config.toml
train_examples = 48542
encoder_norm = "layernorm"
encoder_patch_size = [4, 4]
encoder_layers = 14
decoder_width = 128
decoder_layers = 4
optimizer = "soap"
beta2 = 0.99
eps = 1e-08
precondition_frequency = 25
adamw_lr_other_params = 0.0022
batch_size = 128
final_lr_fraction = 0
weight_decay = 0.3
Rows from block 4 of the encoder, named by matrix and row number. Rows with one number belong to one attention dimension. Each number is 128 + 24 x the weight over the matrix's rms, rounded and kept within 0 to 255. All counts start at 0. Numbers have three digits each.
# q: attention query (encoder.blocks.4.attn.q.weight, 256x256), inputs 74-110
# k: attention key (encoder.blocks.4.attn.k.weight, 256x256), inputs 74-110
q.39:104105086128153080128128128098128128128145206112128103128128128149128107128105103128128156128128093147128148128
q.40:128128128092088102113128128128143097166200171115096163128128128091128128128104128159128128128128128128128128143
q.41:128128128165128156128128128128101109101075160128128128084157128128128128128104128148128185128052147128148166154
q.42:109109108151103128128128128128128163086128104128103097106128128114141128104164109099128120157146098128151128158
q.43:162128087128128128128128128169128128128098128128128128106177102128128128128172117114128128098149128128128182128
q.44:128128128185098156180086128150128162105128151099110128128155128157128128107149094155169128128128128128096128128
q.45:128128109111128128156182090178128128128128128128149128128128128161128128128128103109128095128128073128175128157
q.46:149128168161128145154128085128142169077128098128164154128168174128128114097128128128109128155100128165084164128
q.47:128128110128152159160128128128157107128128107110164128128128161159114156098146158128128162128128139166128143128
q.48:128113128109100140102128128128082128109128111106128166159128111147128111128181128128141128110128182110128128141
q.49:167172154128128097128128148128128128128128128108077128128128162149128128156102128152102147128091153066128128157
q.50:128128105105128128128109066128115128128180128128153157128128128128150153128128128158113096128105158086068128111
q.51:169097062128128055128128128150174149128094128156128128128128104169128128128128128128078146175128092128154128128
q.52:128128162158128173147112115128152076128128206092128128128128128149091181128128173164148128128078109190096109128
q.53:128128128117128151128128079128151128128128128128112150098128128128089128128168103128108092105180092099110128128
q.54:108128087128151093128128102128128153128112168128162153128128128175128128128111128128105189128157128128128173128
q.55:128153128128128087128093128096068128128128128150100128155151103128128128128098128158109128153150109128162128128
q.56:105128112151128157128128128128128128128128128141128159146095148128168128128151128104128146128165128128086128128
q.57:128147083128128084102090163128155109128081176172128148128142128128128128140128128128091146164128069128095150128
q.58:105053128149128158128094102128172110128162103135128082090128128151090128128094153128128153128156150086128156169
q.59:128184128091101162173166128128158128128073067103128149166128159101128128160055095128128094128128102128161112156
q.60:095110108128128128072103146106128128128142099128159097117128155128128128111128164128128128095152139128128157149
q.61:128128153128115128189115146147128128128128073128146128110152147089128128165128154128144128148128128086128099098
q.62:128109100164114173160128128128128108128091171128155094064171128147128154128128161165128196106165102146081093128
q.63:149183128128128099128128088128128128128128128128128151111154128168128069128084147179128184128128090128111158128
q.64:128128128113128077128128109128151094128097128170128107179128139141128128147128128128098088102128145099111128128
q.65:092128128078128159128110128128128075128128099128128128128128173128144128128165093157159128170110128128101128091
q.66:128176128152147128079128183080128128128101098128148107128128128089128128114128102084128128176128128128128076128
q.67:107128128128091128128162109115128088128107128128128149094128080168139170162128128165128128152109128087199145100
q.68:128151128128081128063128138164176103128097168128128128149098128128128150128128128128097128128128160128148128179
q.69:128146173128128128140170103067171128128094101128128128128046165128128128153128128128107070128128109128128157105
q.70:092100128101171128173107128149128136095151097185128091128128128085161128103187106128084148128146128128102128162
q.71:128160128106097128116128171164128109128128128128072161093128128128095128156151128128128154128160128128155128128
q.72:128128128128128097154144128139128128152128107128128128139128128128128128128128128158128128128080151128128067128
q.73:176173160151078128128128128137161141128103128128114128094101128128111072111128128096128099105152128168111100109
q.74:139128166092149115128171128128128128128156128128092103128174128128128165128128128149128101107097128128139095157
q.75:092154128108128128177128106128128128128128159167128128128149128146097128142157128149119128128054190128164128128
q.76:112128128091128184128128128164128108147116170128150128128128104146128128128154176128162112172128128128128153073
q.77:128128084147067179128096105147144128111101148107202128128084128128161113128128128128100128156174128128128175103
q.78:128097128128103128128182055151128099128038128163147099184128128156141142158128128152128128112128148128147163128
q.79:106071128128128107089105164128106153128159128074128148128116101097156128128128128113158091128087110183149155109
q.80:098113128161093110128128128128128171128168148148149128138128128150100128128085146128128128128140128128128128128
q.81:112128148128128128128159128128128109076149151107128128128092128128118110147128128100128095147128149088111128128
q.82:128085155128096096160128128161128147144128098128112092128082128094162105163128148128182128146148128128097128158
q.83:128172105151128148105148128098155128128172128128154149128108128170128128109128128128128147111128159146077142110
q.84:115128128102152111106128128118128128128146171101165099128190128128128128128088084100128156128100128128143165097
q.85:177183128128128185162128128128128162102143128142145109165128081128128185128128138128128128128128128149128128128
q.86:090128128128099128098128128174157102128128128128164139128128128128097128128096128128198128088160128107128128169
q.87:092165128128128128128172091114177128079128109128092128128093128128153097140093104151164128166128154145128156128
q.88:128099102149128074161128128128128128086109163128176086166146128091128128128161178128166128128128156128128128147
q.89:142128128170128094128143128106155144114168128128128075128147128128128161094169158128149128096128154158128095128
q.90:128141128128128128183128128147128091115128141128128128128145128144128154108143128152084149091154104189128063128
q.91:084128128128128128128146128147128128161128128128128098128156128128128077167173128128128143128104148104095128128
q.92:171128088145128082095128128128128179112145128108095128176128128113128147128111128128179128099078099106179128146
q.93:104099128128098169150128153128086102164128105158175071128128128113086111128128106128128128148176128147128128106
q.94:155111128077107095128128128128156128128128128097128158128099128164109172128128111128094167128128128090128128128
q.95:128128151146128168144095128128162128105097086095095128128128151128128128128128128164102128128128148102128128106
q.96:128128128104152128093153105128089128128177128128149128128178128144128090128128189148128115128128094159117128128
q.97:128128159128169148128154079101128128188128128128128128128153128128128096128128128166128104128162128128096145128
q.98:192078106128128156091087128128128128128128094117128079128095086128146128113070171128078098093168128128109128128
q.99:128128114088128128128128128092128128128160128128128128100128128090175169128158128128128156084164106165107113108
q.100:150128128091086106128128128128128128128128162164176160085128153160128163160153111128102143128128128128087128094
q.101:128083128128108149128128128128137128128128128128128128128128147159128128071114128128128081174128128128128141146
q.102:128152128128107194128128128097118110088143128110078080128151105093128128128099079128128081128128128113128128128
q.103:174128154138128072128111128105128164128128128128128128128082128128128128155146128113128128128128114128097128086
q.104:162128107128109128168103128128110113128128128099128095158094128128092128128151114128128165110128171128128128171
q.105:128096128104172128128128183128100151104128172101115169109147142148128111155150128092162128100106108128159098101
q.106:128094128128128128103128075156128128128128147128153128128111177090128154083168110128150128158079128128128128084
q.107:168150105128159128128156128128095128140128128128157128167155128128095161149128106117147128128106128128179111150
q.108:128169109128096162128128128128141158185088144128128152099181113128106099097167143128109128152108128070128128128
q.109:128089141149165080128102098083128128128134108128141106096128128128159160128128128111151112095101128128128164105
q.110:112107165128128128167128128128153103155128128103128128128151128114144128154128128128152128128146128128128128128
q.111:128112190128128112128128108128128116128128160095144128145128128084128171128112128156095128128128109101128128128
q.112:105117128128111100128107178162138156128075128128185085069087128098128128152089128154128128128128075151137128116
q.113:128128138128080128069181098159059128144091128128128128128154102090128087152061128128128128071161128105086128128
q.114:169188099128128128128178128128184080161128128128128084106128107128167163201128128100135128161163154128137149103
q.115:160167149128089128156128128164128128128128128163128144128162163128105096128128108128128128128156101098128128106
q.116:096105109128143153128188183128128172176128128112128153107096110058128098162128128114149174101143157088106182128
q.117:128144101128162128159128155128128081128147128114128184128096128052128128095099128128108128109096149128128106128
q.118:107109158128128176128128128070128101155056157128128128094128101128142128171168094128160087128102184173113195128
q.119:109160152080101155128136095128148128156103087108128128140190128104181128128128128057146128150099154128128095153
q.120:128128128169103128128114128108110149108128152105128164111128128128128128128128128164163080128128128128148114128
q.121:112128128106128128128154153128094147128128107157111128128078128105152163109109102109128093128128166151151148106
q.122:128128128173158091043102096156128128064128157128128128128157101083176147103128110128156128178128128159106128128
q.123:128155154092128128190158128161128128128101099150157128128128113128146128139128072158029128128172160164154143103
q.124:155145128144082128145080106128151128128114128162177148171111128181128128128128128110144128128128160183142128128
q.125:118108152154128128128128177128094128166128128128089128097128128116165128128128128128108168128145128116128105149
q.126:089103154102113153101128128128157128128128128113111168128171104128110105128173128128128147150149106154150128128
q.127:154161128181151128109128128094152097128158099102128128128142196111128128128128153111164168085093128158155128128
q.128:128128148187128156091128175128128091128114128128128128143056106128177050128076099128128128172107171116128128128
q.129:128109101143128128128091128128128128167128128128128128159103178128056112147080157087154103151128101128094128128
q.130:151128128169107153177128103128128076128087128153128128169128165128128152128128110128128128128128128128153100128
q.131:157128113128128128152091128093176103065105101128128097128147128128108128128128128128128106150095152128128111128
q.132:151128098087128128158128128146183128128128100128102177160103128128158149066128128128167083128128128195151128103
q.133:128166186128161128103157162113128105106128101083128128088128094128102128128128158128109128128149106154157128100
q.134:128128128128128145151149128128162179128110128169128128105071096128128128164128128112128145113148095128128128156
q.135:171109128158095128161128104128128128128128094171128145093128108086128094068128128149088106128139114128128078128
q.136:170068128128128113175087083162128128100128110128172076175166128128163128064128163128171128128128128171128115128
q.137:101170179154150128083128145128108165128094128128153085180082128128154099151155128191128128128090128128128128149
q.138:153128137128100128128128162128128128128128187098128163128100128111128191175146128128128087112128181128096128149
q.139:158110158128089184128128148128105101128128128128128082128128141128128193128106128128128128107155128158128128128
q.140:128139128181100128128128076128141128092177128128128128096149108128128177143094128162128152114128128128163170116
q.141:152178108128150128087148128091128128092142169156078128128098106128128149128128128115128128128128095128102128147
q.142:085089128128095128103168157165128128152128128128152145128128093143112128128181128128101094128175108080128128158
q.143:128091128128128164091128128101103153150104097128123192128128128128160103128128128108102128128128155128172170146
q.144:180153159113128128128107128168106128156095165128128150105146128128158128179128168158128073101168128128128128128
q.145:178105065128097077097128128128128142111109185128128197128128128128153128110128096155077128111128128128158174128
q.146:128182085171066148128094163128128094169155100119128094108128128128147154154138090128128099128112172128128111144
q.147:128108128128128128160128128128128128128128128078128193128109098128160128104151146172110128128128145148128098128
q.148:107153173148128101128128128128128193128097168075149128094128128128128144111128165100128128071144101102172167156
q.149:101162149128148165168142128128204158160164111128093128128128096128150086128175128128161081128178113128093128080
q.150:128155128193128150066148155083179164128148128144165128087128128162115110128101080094097128144128096128107128100
q.151:128128089186128106114153160083128140194166087101152171163128158150166128142110128128128128128128163128128128162
q.152:072128153128099128104128099045128128154128113128166128194128128150128128155128128151128112128187110096128172162
q.153:128128128142096128128108141104128077128151128128128091128128164128144128157128128108128112128109157128128104128
q.154:144128208128128128128117094128128128128087162128128128103128099128084150128106128128101107117128128128128100166
q.155:128128115092076128148150159184099128128128128154168160128128102147151091163101128159128181128128128128128142167
q.156:145101104105089145128149150128128128158128128171128128128151154118128146087100128128144128128154128145128166156
q.157:128173128074128156088128159157128149128128092128171128128117128128112128128128128095087090104128128099153128090
q.158:144144128152156128128104090140096128128128128128156141128128128058128140128180097128113128128113108128182101128
q.159:128128144128128164104128163128143086156128082128128155094146128162151128128128128128101163128128128155153152149
q.160:128095153128081128128128128128097128128192128109128128114144166107102128128128164128183128128128106181128128155
q.161:101153079128107128118128128168106128128128128128128185106128143157147128128128128159144128128110128161110128128
q.162:150180085155128154128168128128093128115079158159150128101128128128106128128153128113128154147128128088111175128
q.163:149115103157128128098149162095154170128128142145128128128128179128128075128086155128108102128128154108105140128
q.164:128128128091128161128098118183165128163128183168128163128128128128128140128128128128097098128143128128104128161
q.165:099128143092128128128128128128128128128169128128068128128128128128128128100128128128128128128128128143128128128
q.166:128128128152128128116128175128128077096128162155128141128105096104106091163128128105128128138144181097128128100
q.167:128128109155128128154109128128093128159128193091128091103128154085128128128128128113099104128128097144168113128
q.168:159140128128164058166096128111128128107103128128151128128101092097154105090114128155153150128128107128128160128
q.169:128128109128128128168128128128101067092104128128154128141142128128128143137140151128128128128187081128128171128
q.170:105128128157128128111100128097092157128159128128168128091168128128128155128060128145128128128099128128128158146
q.171:128081085128152153128128128128128128128128128128128128110147096128073168149128128107128171095128128151128149162
q.172:080128128128104128128115128098111091128175143092128149083097128114083128160165128128156128176150128092151128107
q.173:128128097159128128128155113128145167108069128128090111107086128128128058128103154128128128128128128155102163128
q.174:128150113107128112128094156105157104180068166169108128113128088128094160128161128081084128165151157149128101150
q.175:171128128160128128144154154128107085109103128103128153128108111128156128128147128103128128128154128083128128167
q.176:186128114175150151112158128128154128128151128128128128128105128128160128128162155089128080128128128128128165128
q.177:151128166128128192128128163144128094128128159159128128128128128128128128128128128128160128105142183098156128128
q.178:128170187128128128151128162128171128089128128128128128128160111128128069144128128099076128175128128128128128153
q.179:128090128128150128115128128093128128128128107165151100097128154112154128128128128128128128128128128128128098128
q.180:110077128128128128128128163082104163109128151151149128143128128146128157186158172151128128170104128151109128128
q.181:179109096128068154128128128089159090128128084098128128079152128128128128128128153128128102128107146128172101128
q.182:128128109096128098128128172128128109080128159065128128128116057177112128150128176143160112084128153106091128128
q.183:177100128128152128128099096128105128152152128168128164153128080128128157147128128093115152128152172128128128090
q.184:111128128143128128128186111140103128079128178128128128128128128181128070186143145147102150128112055076128153145
q.185:128112128155128067165091128128109128128168165159140090128121128128168128128103112088128128128104128096128157128
q.186:161128128167128145184128162157128201128128128113128157077111145128103175128093128116128181128108128128128165152
q.187:128145128128142128128164084157128128128169128128154128081128128128128165172128128105163090128128100090128128128
q.188:147128128128128128128128128128128128128128128100128090164128145128128128088111128084107159128073128128128086128
q.189:160128157182072128128156121128128095128128099128101128128128102100088128105128128128105128112128101152128128162
q.190:151128153128128161085128128103128128107176177170165128171128128147128167128153170194128128150166156161128128128
k.39:174128161160128128116161128165094128167153176083080128108128128128128163128166128098082128128099128104128108128
k.40:114128111128128112128159153198128098091157128161147152128177143128110128101128152112094128128128128128128128172
k.41:101164128128086163070055162150128110128128128113128128128162128106128128077097147102128150108128128193099128182
k.42:160128128160143105156190153128106108128148149093156128128110128128128128128159142128128090128116096128128128101
k.43:118157105128161150190128128128162103090101153074128128165169128128128145128128128128114184128096066128128146128
k.44:128128146156101093066164162128071154178128102128128080128101128104179128128128094128128151128128108154128128144
k.45:145188128128128128128128140053128098128112128128128128128128128099128128112128128128112128159109093155128128109
k.46:105128128156128112128095128128128128128128103152090128128150095111128072107128128151128128158128128128128195128
k.47:148105128128104154128107128151095098165105128128164110128157128128150154095206128128148128056094128071128128155
k.48:106184083128128100128084128128128164128158150128174128128162105097090099128128090114112128128128154055153145154
k.49:053128119128128092112157098128128156128172140103128151128128145128149151156188128088128144128101128098159156128
k.50:128166085128074159103128128110180128117097128091164128167082108095128108166128128128128128128128128128128148128
k.51:162128154128128113128128112158144128157106062104128148096128128128128128128100128128179092100152128095128114110
k.52:128166128128101172128097150091128128106128139128142128128128146071128128128128116128106128128101159128128128128
k.53:128162108116086160194128128144128128114101089154097128153089155097128117128167128128103128078111128128155128128
k.54:099128128128116128128105128128128145161128103128128128128159128128105128168128067177128163128128107097128128105
k.55:128128128153157094153159178109128128168128128128128173128128144128128106128128128157128128149128128179128128105
k.56:128170103128089103155115144058128102094155128161128128128128128128128128128159090190128101128128128128095169109
k.57:128180128128115105128088128149128128096160128128128168128149128128128128151074114099105096091128128128128195128
k.58:108128128128128128160128100128192128115084128087128128128105094107086128128112128154144140128145086156128144128
k.59:128128128128090128128110104148128115094128128168094128109161128128128152128128128128190199102128128138128128128
k.60:128128128119097143128146155128155102090128128100128107128092082154128138084128128149128128084128128128152108128
k.61:128128160107128117162128194163128128128128150128169128101157106128094148111128128128128095128102172155128099128
k.62:159128097128155128181128143128154128069107128128148099128128128159148111154162107156128106128146128128128073096
k.63:188128107128165118128150097128128128147128128146166128128128095149128096097128157156128162096056091128128149128
k.64:128128128128128155128128128070128128164128128128080128128128049167094128175062165146128083070177128128153149128
k.65:092128128128128049177128128111112128128073081128128128128159172128081128128090159101128112096091128158128128089
k.66:098114128104128180128128128128157128099128150097128128128128159128141128170099128098086128128128128128128137164
k.67:156128128177099128128170091128096128128128128081128128139128128091128149128078086128160073128128151092152145128
k.68:077128128161083146128128156153165168128128128128074150128128100165128128165128128128128112109169128128128128197
k.69:128109074128112156128128128091095194161101128069128128128128176168128095157128174128089161154114142158082146128
k.70:108142062128178128128128099128128128056157128178128128128128128086128128167128128074128128128142099100163128128
k.71:093128155201160100185128128128128148153160108128077128160156128128128128099103084128128152128128073084128128085
k.72:153128128128111151096165128168128071128128128128128128128100128128128128128068091128103163062090128166056103128
k.73:160187128164128070096163128128128143078155101128128128128121151149128128128199103087152161128128069128128128109
k.74:128102175128108128101107128128097128128128128128075090143164128090128156128128128128128128128099106112128159145
k.75:128156128128128128093145166163106106168173128128128128128097156160128128128137128128128128156128128163128102158
k.76:128110128128102128095094128128128128128128172107128128100175148128128128128171069128164072178128140111128128128
k.77:084128168161128128128146072128186128128128128128166106147128128128128128128128128170128128128106128088128128156
k.78:161084172050154128128128128151108128128141128128097108104128158166128128187128080128128128166128111128151106128
k.79:128145128128128100128145150128139189128128128118128128128128101146128128128190107162185128128103128128128102066
k.80:128158128128092180143096128128097104128100073128128109103128111128143128160166076177128064146141161128128089152
k.81:173147161088128158093156161128110149128104128128128128153105128128128165128128128110128087128128128128128099162
k.82:060128162162128089128111080128128100128096128128128099128085128128106128108078128200128128152157128154128128170
k.83:128128156162143145128128153160178128128100106074128128128128138164128128128128143128128128128128128103128098143
k.84:110075154163095112112128128128128083144128128086109187158188159128089128128098139128128128177128128128137128128
k.85:143128144128128182128110128146128186128128128159107101128148128111160128128128157156128145128154128162076128128
k.86:128128068128128128128104166128106118128128147110111128152155146128087093164093128128144128128128160128128128128
k.87:128165128152128128128128096108102103144128128145092162128154128128111155128128128128161144128128128169177143128
k.88:103128128128087148128098104128128128128069084119108114168128128155128145112128208160097105128102091094107104151
k.89:128128076128108128128157128109128128128128153160128128128152111128128128128128145104107101128142076079097128172
k.90:128092089128128053128128097082128113077128128206145128152150128128177110128128153128150152128148128109128128094
k.91:128128163128128128144128128152128128141128161156128128062128128161109128128158113096128128177128108128128128153
k.92:115102128150128104165145168176128180084114128128156128128128128128169101111086128128080128128128128128164139156
k.93:193128078086128103128146148159147094128089100089162143087128078128168112073128128128128128107111106128128128114
k.94:128128156128128090104128128128148103128128128107128128081175128115128158094113106128091156128092101174166143150
k.95:117128128128159128128128083128128101128180107147150128154128111079155128159089128091128128099128128159087148128
k.96:128145128128128128164128128155151128101128128171144097080111128128104128069128128128128105128102128128158087161
k.97:109128128128166128128162108110145177128128179128128128128128128128128106128113089107128110151128097108128176109
k.98:159155165111128153128103128112104153110128095128128084128093092128128098156128142101128104102181128177099128143
k.99:128152128093154107153167181141128108099162105186111128128191102158128137128096128128128107128128128105128080128
k.100:128084128158137090111128145088128128128091083128128128128128128128192166106103128170128094128153082128073128093
k.101:128149128128128128106093128128081128128147128077128128128128184167158095128096074162128128128164128171069128104
k.102:080100128128128128103128128157128128128163161128088128128128128128128096187150128128128082128128128128171102155
k.103:154128103128128092128086149081059128128128128128128128085105104146128139150128128128128128128108102100084128128
k.104:128097128128128128128128128128128099128128111161160083128108095128081128103128128110128162160128112128128098158
k.105:128128128128112128104139128128128149145093110154105154146098165148157128128128116063128087128128128128150148142
k.106:128111128080128148128142153146128116128110128128128128161128110105163128159160171151128155163128090128128128128
k.107:107175128128128114128128128084111170128101128128128128094113128154128128142149128111128092128185128103105128128
k.108:156128128090092162149128093172080128145128138162128090128156075128128142128180128171128128105128128128159151128
k.109:128128128128085079128128128085141154128128092092090128128128128128128149128128170128128128157205154162091097174
k.110:128186128128128128128128162172086151159128128156128151128142162128128105114128162107128128128142096128103128128
k.111:128128128128074109128128128128128147074128128096128161128128128100128166128143128128162100120128076128128128128
k.112:082160115056128128128128128128128165128104128128108128104128167128103164097128156160070154089097089102128154128
k.113:128128128168128128167128128173128114128153128128128164100128128128128128128128128128110128128155128098096128128
k.114:128128160145128091065128100128112156128128149154128128074128128156103109153128155128128117128128128128128104098
k.115:182116128128147128059128108128128128128128157128128128128154128128128128128128152128164089166128128176128128110
k.116:158128170128097128128128128159095104128153128128083128089097128088128128128128163156128128146101108128157128153
k.117:128107128158128155128128128128128093102128128105147149128152105128128157128128128128160176086128099084146107090
k.118:213146128076128104139128128128128152109181128128128193128089128128108151105128106128128172092128106164128100128
k.119:162128159128128115128128128153155106152128143128103106101128146128154112069128128098108102181173128157152180128
k.120:109115149128128128128128128164151128128128099112144128128107128128147088128154094128078165128154128105128128178
k.121:128097128104161082128174146167111096128178102145152152115168128128128128087106128128128128128128166139128128128
k.122:151128128171128184105128107128151161163157128128096110128128155090128140152113128102128106111128128104128128128
k.123:128104076128128095100160128142128128128105193128128144099103128128180128128087128111128128128128128185128112103
k.124:079128148128128154112128128102144128128128128128146128152128093128139128128108128128100144159169128128167128095
k.125:128156158166128128128128128128128151128097128100128105128097128128128152158128109055128114128161167128150107162
k.126:116128093128165128128095128149106128128128156100128148095155128098177172143128143072128128128146107161128128128
k.127:128128147157128128111128106107149103128128102128181128156128128101154128128145090128128149108128128128128128128
k.128:158091077128199113092182152100128128128128096094084128144128074162177094128092069128100111168098164128079106104
k.129:128128128145128052128086128128080144148163144089105128128137128128128147165128139128128128128162128171128128073
k.130:162084128105128175103147157128101128128147128128156128146085128128157183128142128128094128128100098128128128128
k.131:128075128098151163128154137128109128156128128103096105100128168128128128092128128100146115102105176161128128153
k.132:149128128128171166128128128104114128100083096105065154176104108194128176128146115143128128128103101128151128128
k.133:128128154128128158128158128128150105084116128155128100128110103098168149128128149163128128100128128158128192167
k.134:067142128072171097128128128096128128128140128128155128060139086204078128114128128128128128064112113168204096146
k.135:128128128106095128128146153075128128128128168168128199103128100128128145164161161150148169128181079092169084128
k.136:150128155107191128106073128164128084143128097128128128128128128141157128128154128077128128098128100128102151128
k.137:148128139173149128092086128087139082128173097128089136155092152128083128128165091149128153128157151128104128128
k.138:128128094128128156084128128128081104128128128128114096115128128128148162102128128128128128128074128128091148128
k.139:128128128098128128128128128128152105148128092102128128152128102128128148080128152076128093128093092128110128128
k.140:128128108128128172150168128088128128128128168155057112109128128100147101171093151156151128090128054155128128128
k.141:128180143084166109128163128128128128128087171128160128128167149209146158154109128128128128128071128149128128090
k.142:178128074128128128112180128128109091153128178128128101128128163128128128128172128128128099161163174098128146150
k.143:128128128128128128128128084128128128169128102128128164143128128128128128128098141162128087128104152128112128173
k.144:128128091110095152128128115099162150128128094139128128111172110128128156104100114128128116085128128146162155142
k.145:128082174128128168106128128128055128128128128087128097128093128128128155145145128079128128078159161128128128153
k.146:128128128128102128128120128128128128172095128114196114128074128109128113104128128190128128076167145128128120173
k.147:128158105141128097160128161143128098128128128107128128128128146099161128128173128128107111128144169128155128128
k.148:128128147090102128098128082095070128175128128096093128128108128166143128113180146082104128128128152109128128151
k.149:162128128128128128145161128087152106128128128128128090128128128171128154128128177091116128128105163117114128111
k.150:156128128128156163128128144128158153128099128146128107145094128128128152102128147091128128153128171165128128109
k.151:060107128128128152154160128128092107146128128128128171128128099146150114128128128128128128128155094128128142094
k.152:128128128128084128128128105086128148170128080128148056171095061167128102152128128128128128079128169128153128128
k.153:128099143128128116147128128072128158091128179128128111128094128085128148110167128128128093090097157111101128172
k.154:155144171091128104128169102112128128113128169159128128174128128144128106153148085128098128128128174172128143170
k.155:128128108128128128128128153128128096098147076186128099174162128128128110113114082115128143152128146128110108169
k.156:162148102106128143085128103128110102128147152128160195128128128075128105175128096128147128185128128128079128128
k.157:094128128128128107128128104163103128116128168128128128128128128128108128110152128138128103161103105146128147128
k.158:128097145158103128082128161093105154104128128103128092175087128102128128158128128147128128128111082128158103128
k.159:128144075102128128128159128128128106155128147128128101128128147128128128149185128128104128128128153162128175107
k.160:128152158128128128128190072157128128162113128128128128170128082109128128128128112100191128128128128128128128105
k.161:128110083128128172180128092128161128128128128128128085112128159128128128128128076159128128178139128086128095128
k.162:128128128106112175099128153128128128184128128128128128149101146128100128128128128165087108075128108128128139192
k.163:169118157128128098102128168101128189128096128198157128184128128128128182143164108080111095128128215160085128153
k.164:128166128128145128181128128128128148128128176091128128145194128160128128112128128111128128128128108128162099160
k.165:128073128146188165144128128128098157128128091148128091115087128128111128128128128128128128128128145128128128128
k.166:119128128154094155090154096128172128128162143128128084156128128128162151153128128106128107128170153128098091147
k.167:096153128147128128128128128128144128156098160128128128107128102128128141128149174107102128090128128128190099144
k.168:128148150096149128106128128128147058143144149128156128128164116163112085128137128128128128187128128095175150128
k.169:128128128083090128128128128128128093102128152128128128164168179128128116062128168128128109128128128159128128103
k.170:128153128128085092128100128128094106128128157128128128172151093157128128128128128140167128150128161128128156098
k.171:128100128128128128128128128072098128110128088128141107128128109128139096174128128149128128128173142128128089154
k.172:151113128157104148158128128084116164128128101168165151128149100147128090128128100128101100128160107146128128084
k.173:151128148128128128114128108147128088128128128095128128101146112128128128128128128128069105128156128070144128128
k.174:128128141128096146128128128128128128154150184113128128091128128147105105128128128128128160185156094106155160128
k.175:128128128165128151154128128094128128166147175108128104094128150128151128158128165098128128104128163104128110191
k.176:128128165110144203128138128093128128080075151185128156162128188161128156084128128128100128128156063096128093128
k.177:141128152128128128071128128128168081084128154128149128128128128128128180102128128128178128128128128128117128128
k.178:128154128153128128128128128128098180093163098128128151128167088128182163084128128128089128093111128150108128194
k.179:128128153174128095128098169091128128151082087138144128128195107128128128098128164128128082173181128168082128128
k.180:128091152128128114179128128128056128097093128128162167179150100128094128110128153171128128128128128128128093090
k.181:180095115158128152128128158128156151157160103128140128109128105128108128118146128086166128074128128128195128128
k.182:166128128128128175128128073128113167197088128078186128128128128154128107072095146142128128128099128150102115128
k.183:128171147128128155128128144102150157171128094182079128128165053128101113128128103091101128128170140154128093143
k.184:128128096094128128128188168128162083105128128115128109095128153179128096162147128128101102164101151128110144128
k.185:069128157170168128161072168106128128128128128128128128128128128128154128128098100173102104128102128128093145111
k.186:128128110155151128128128169105101153153156158111095128128128128128113053128168128128128128114128128103176128128
k.187:104091128128072128098159128150128128187093128106128128128095115128128158128128104168128164116152128078128128142
k.188:128175128128094156104128155150128128148128112128172128203128128128128106066088093114128128128128128085128128172
k.189:128128092128107128092096128128128186128159063128162085128102145128156128163128128065203128128116176147128128161
k.190:128153128128100128128107128128128128169128087156128128171128128095094149101075128147117128128153166128118128128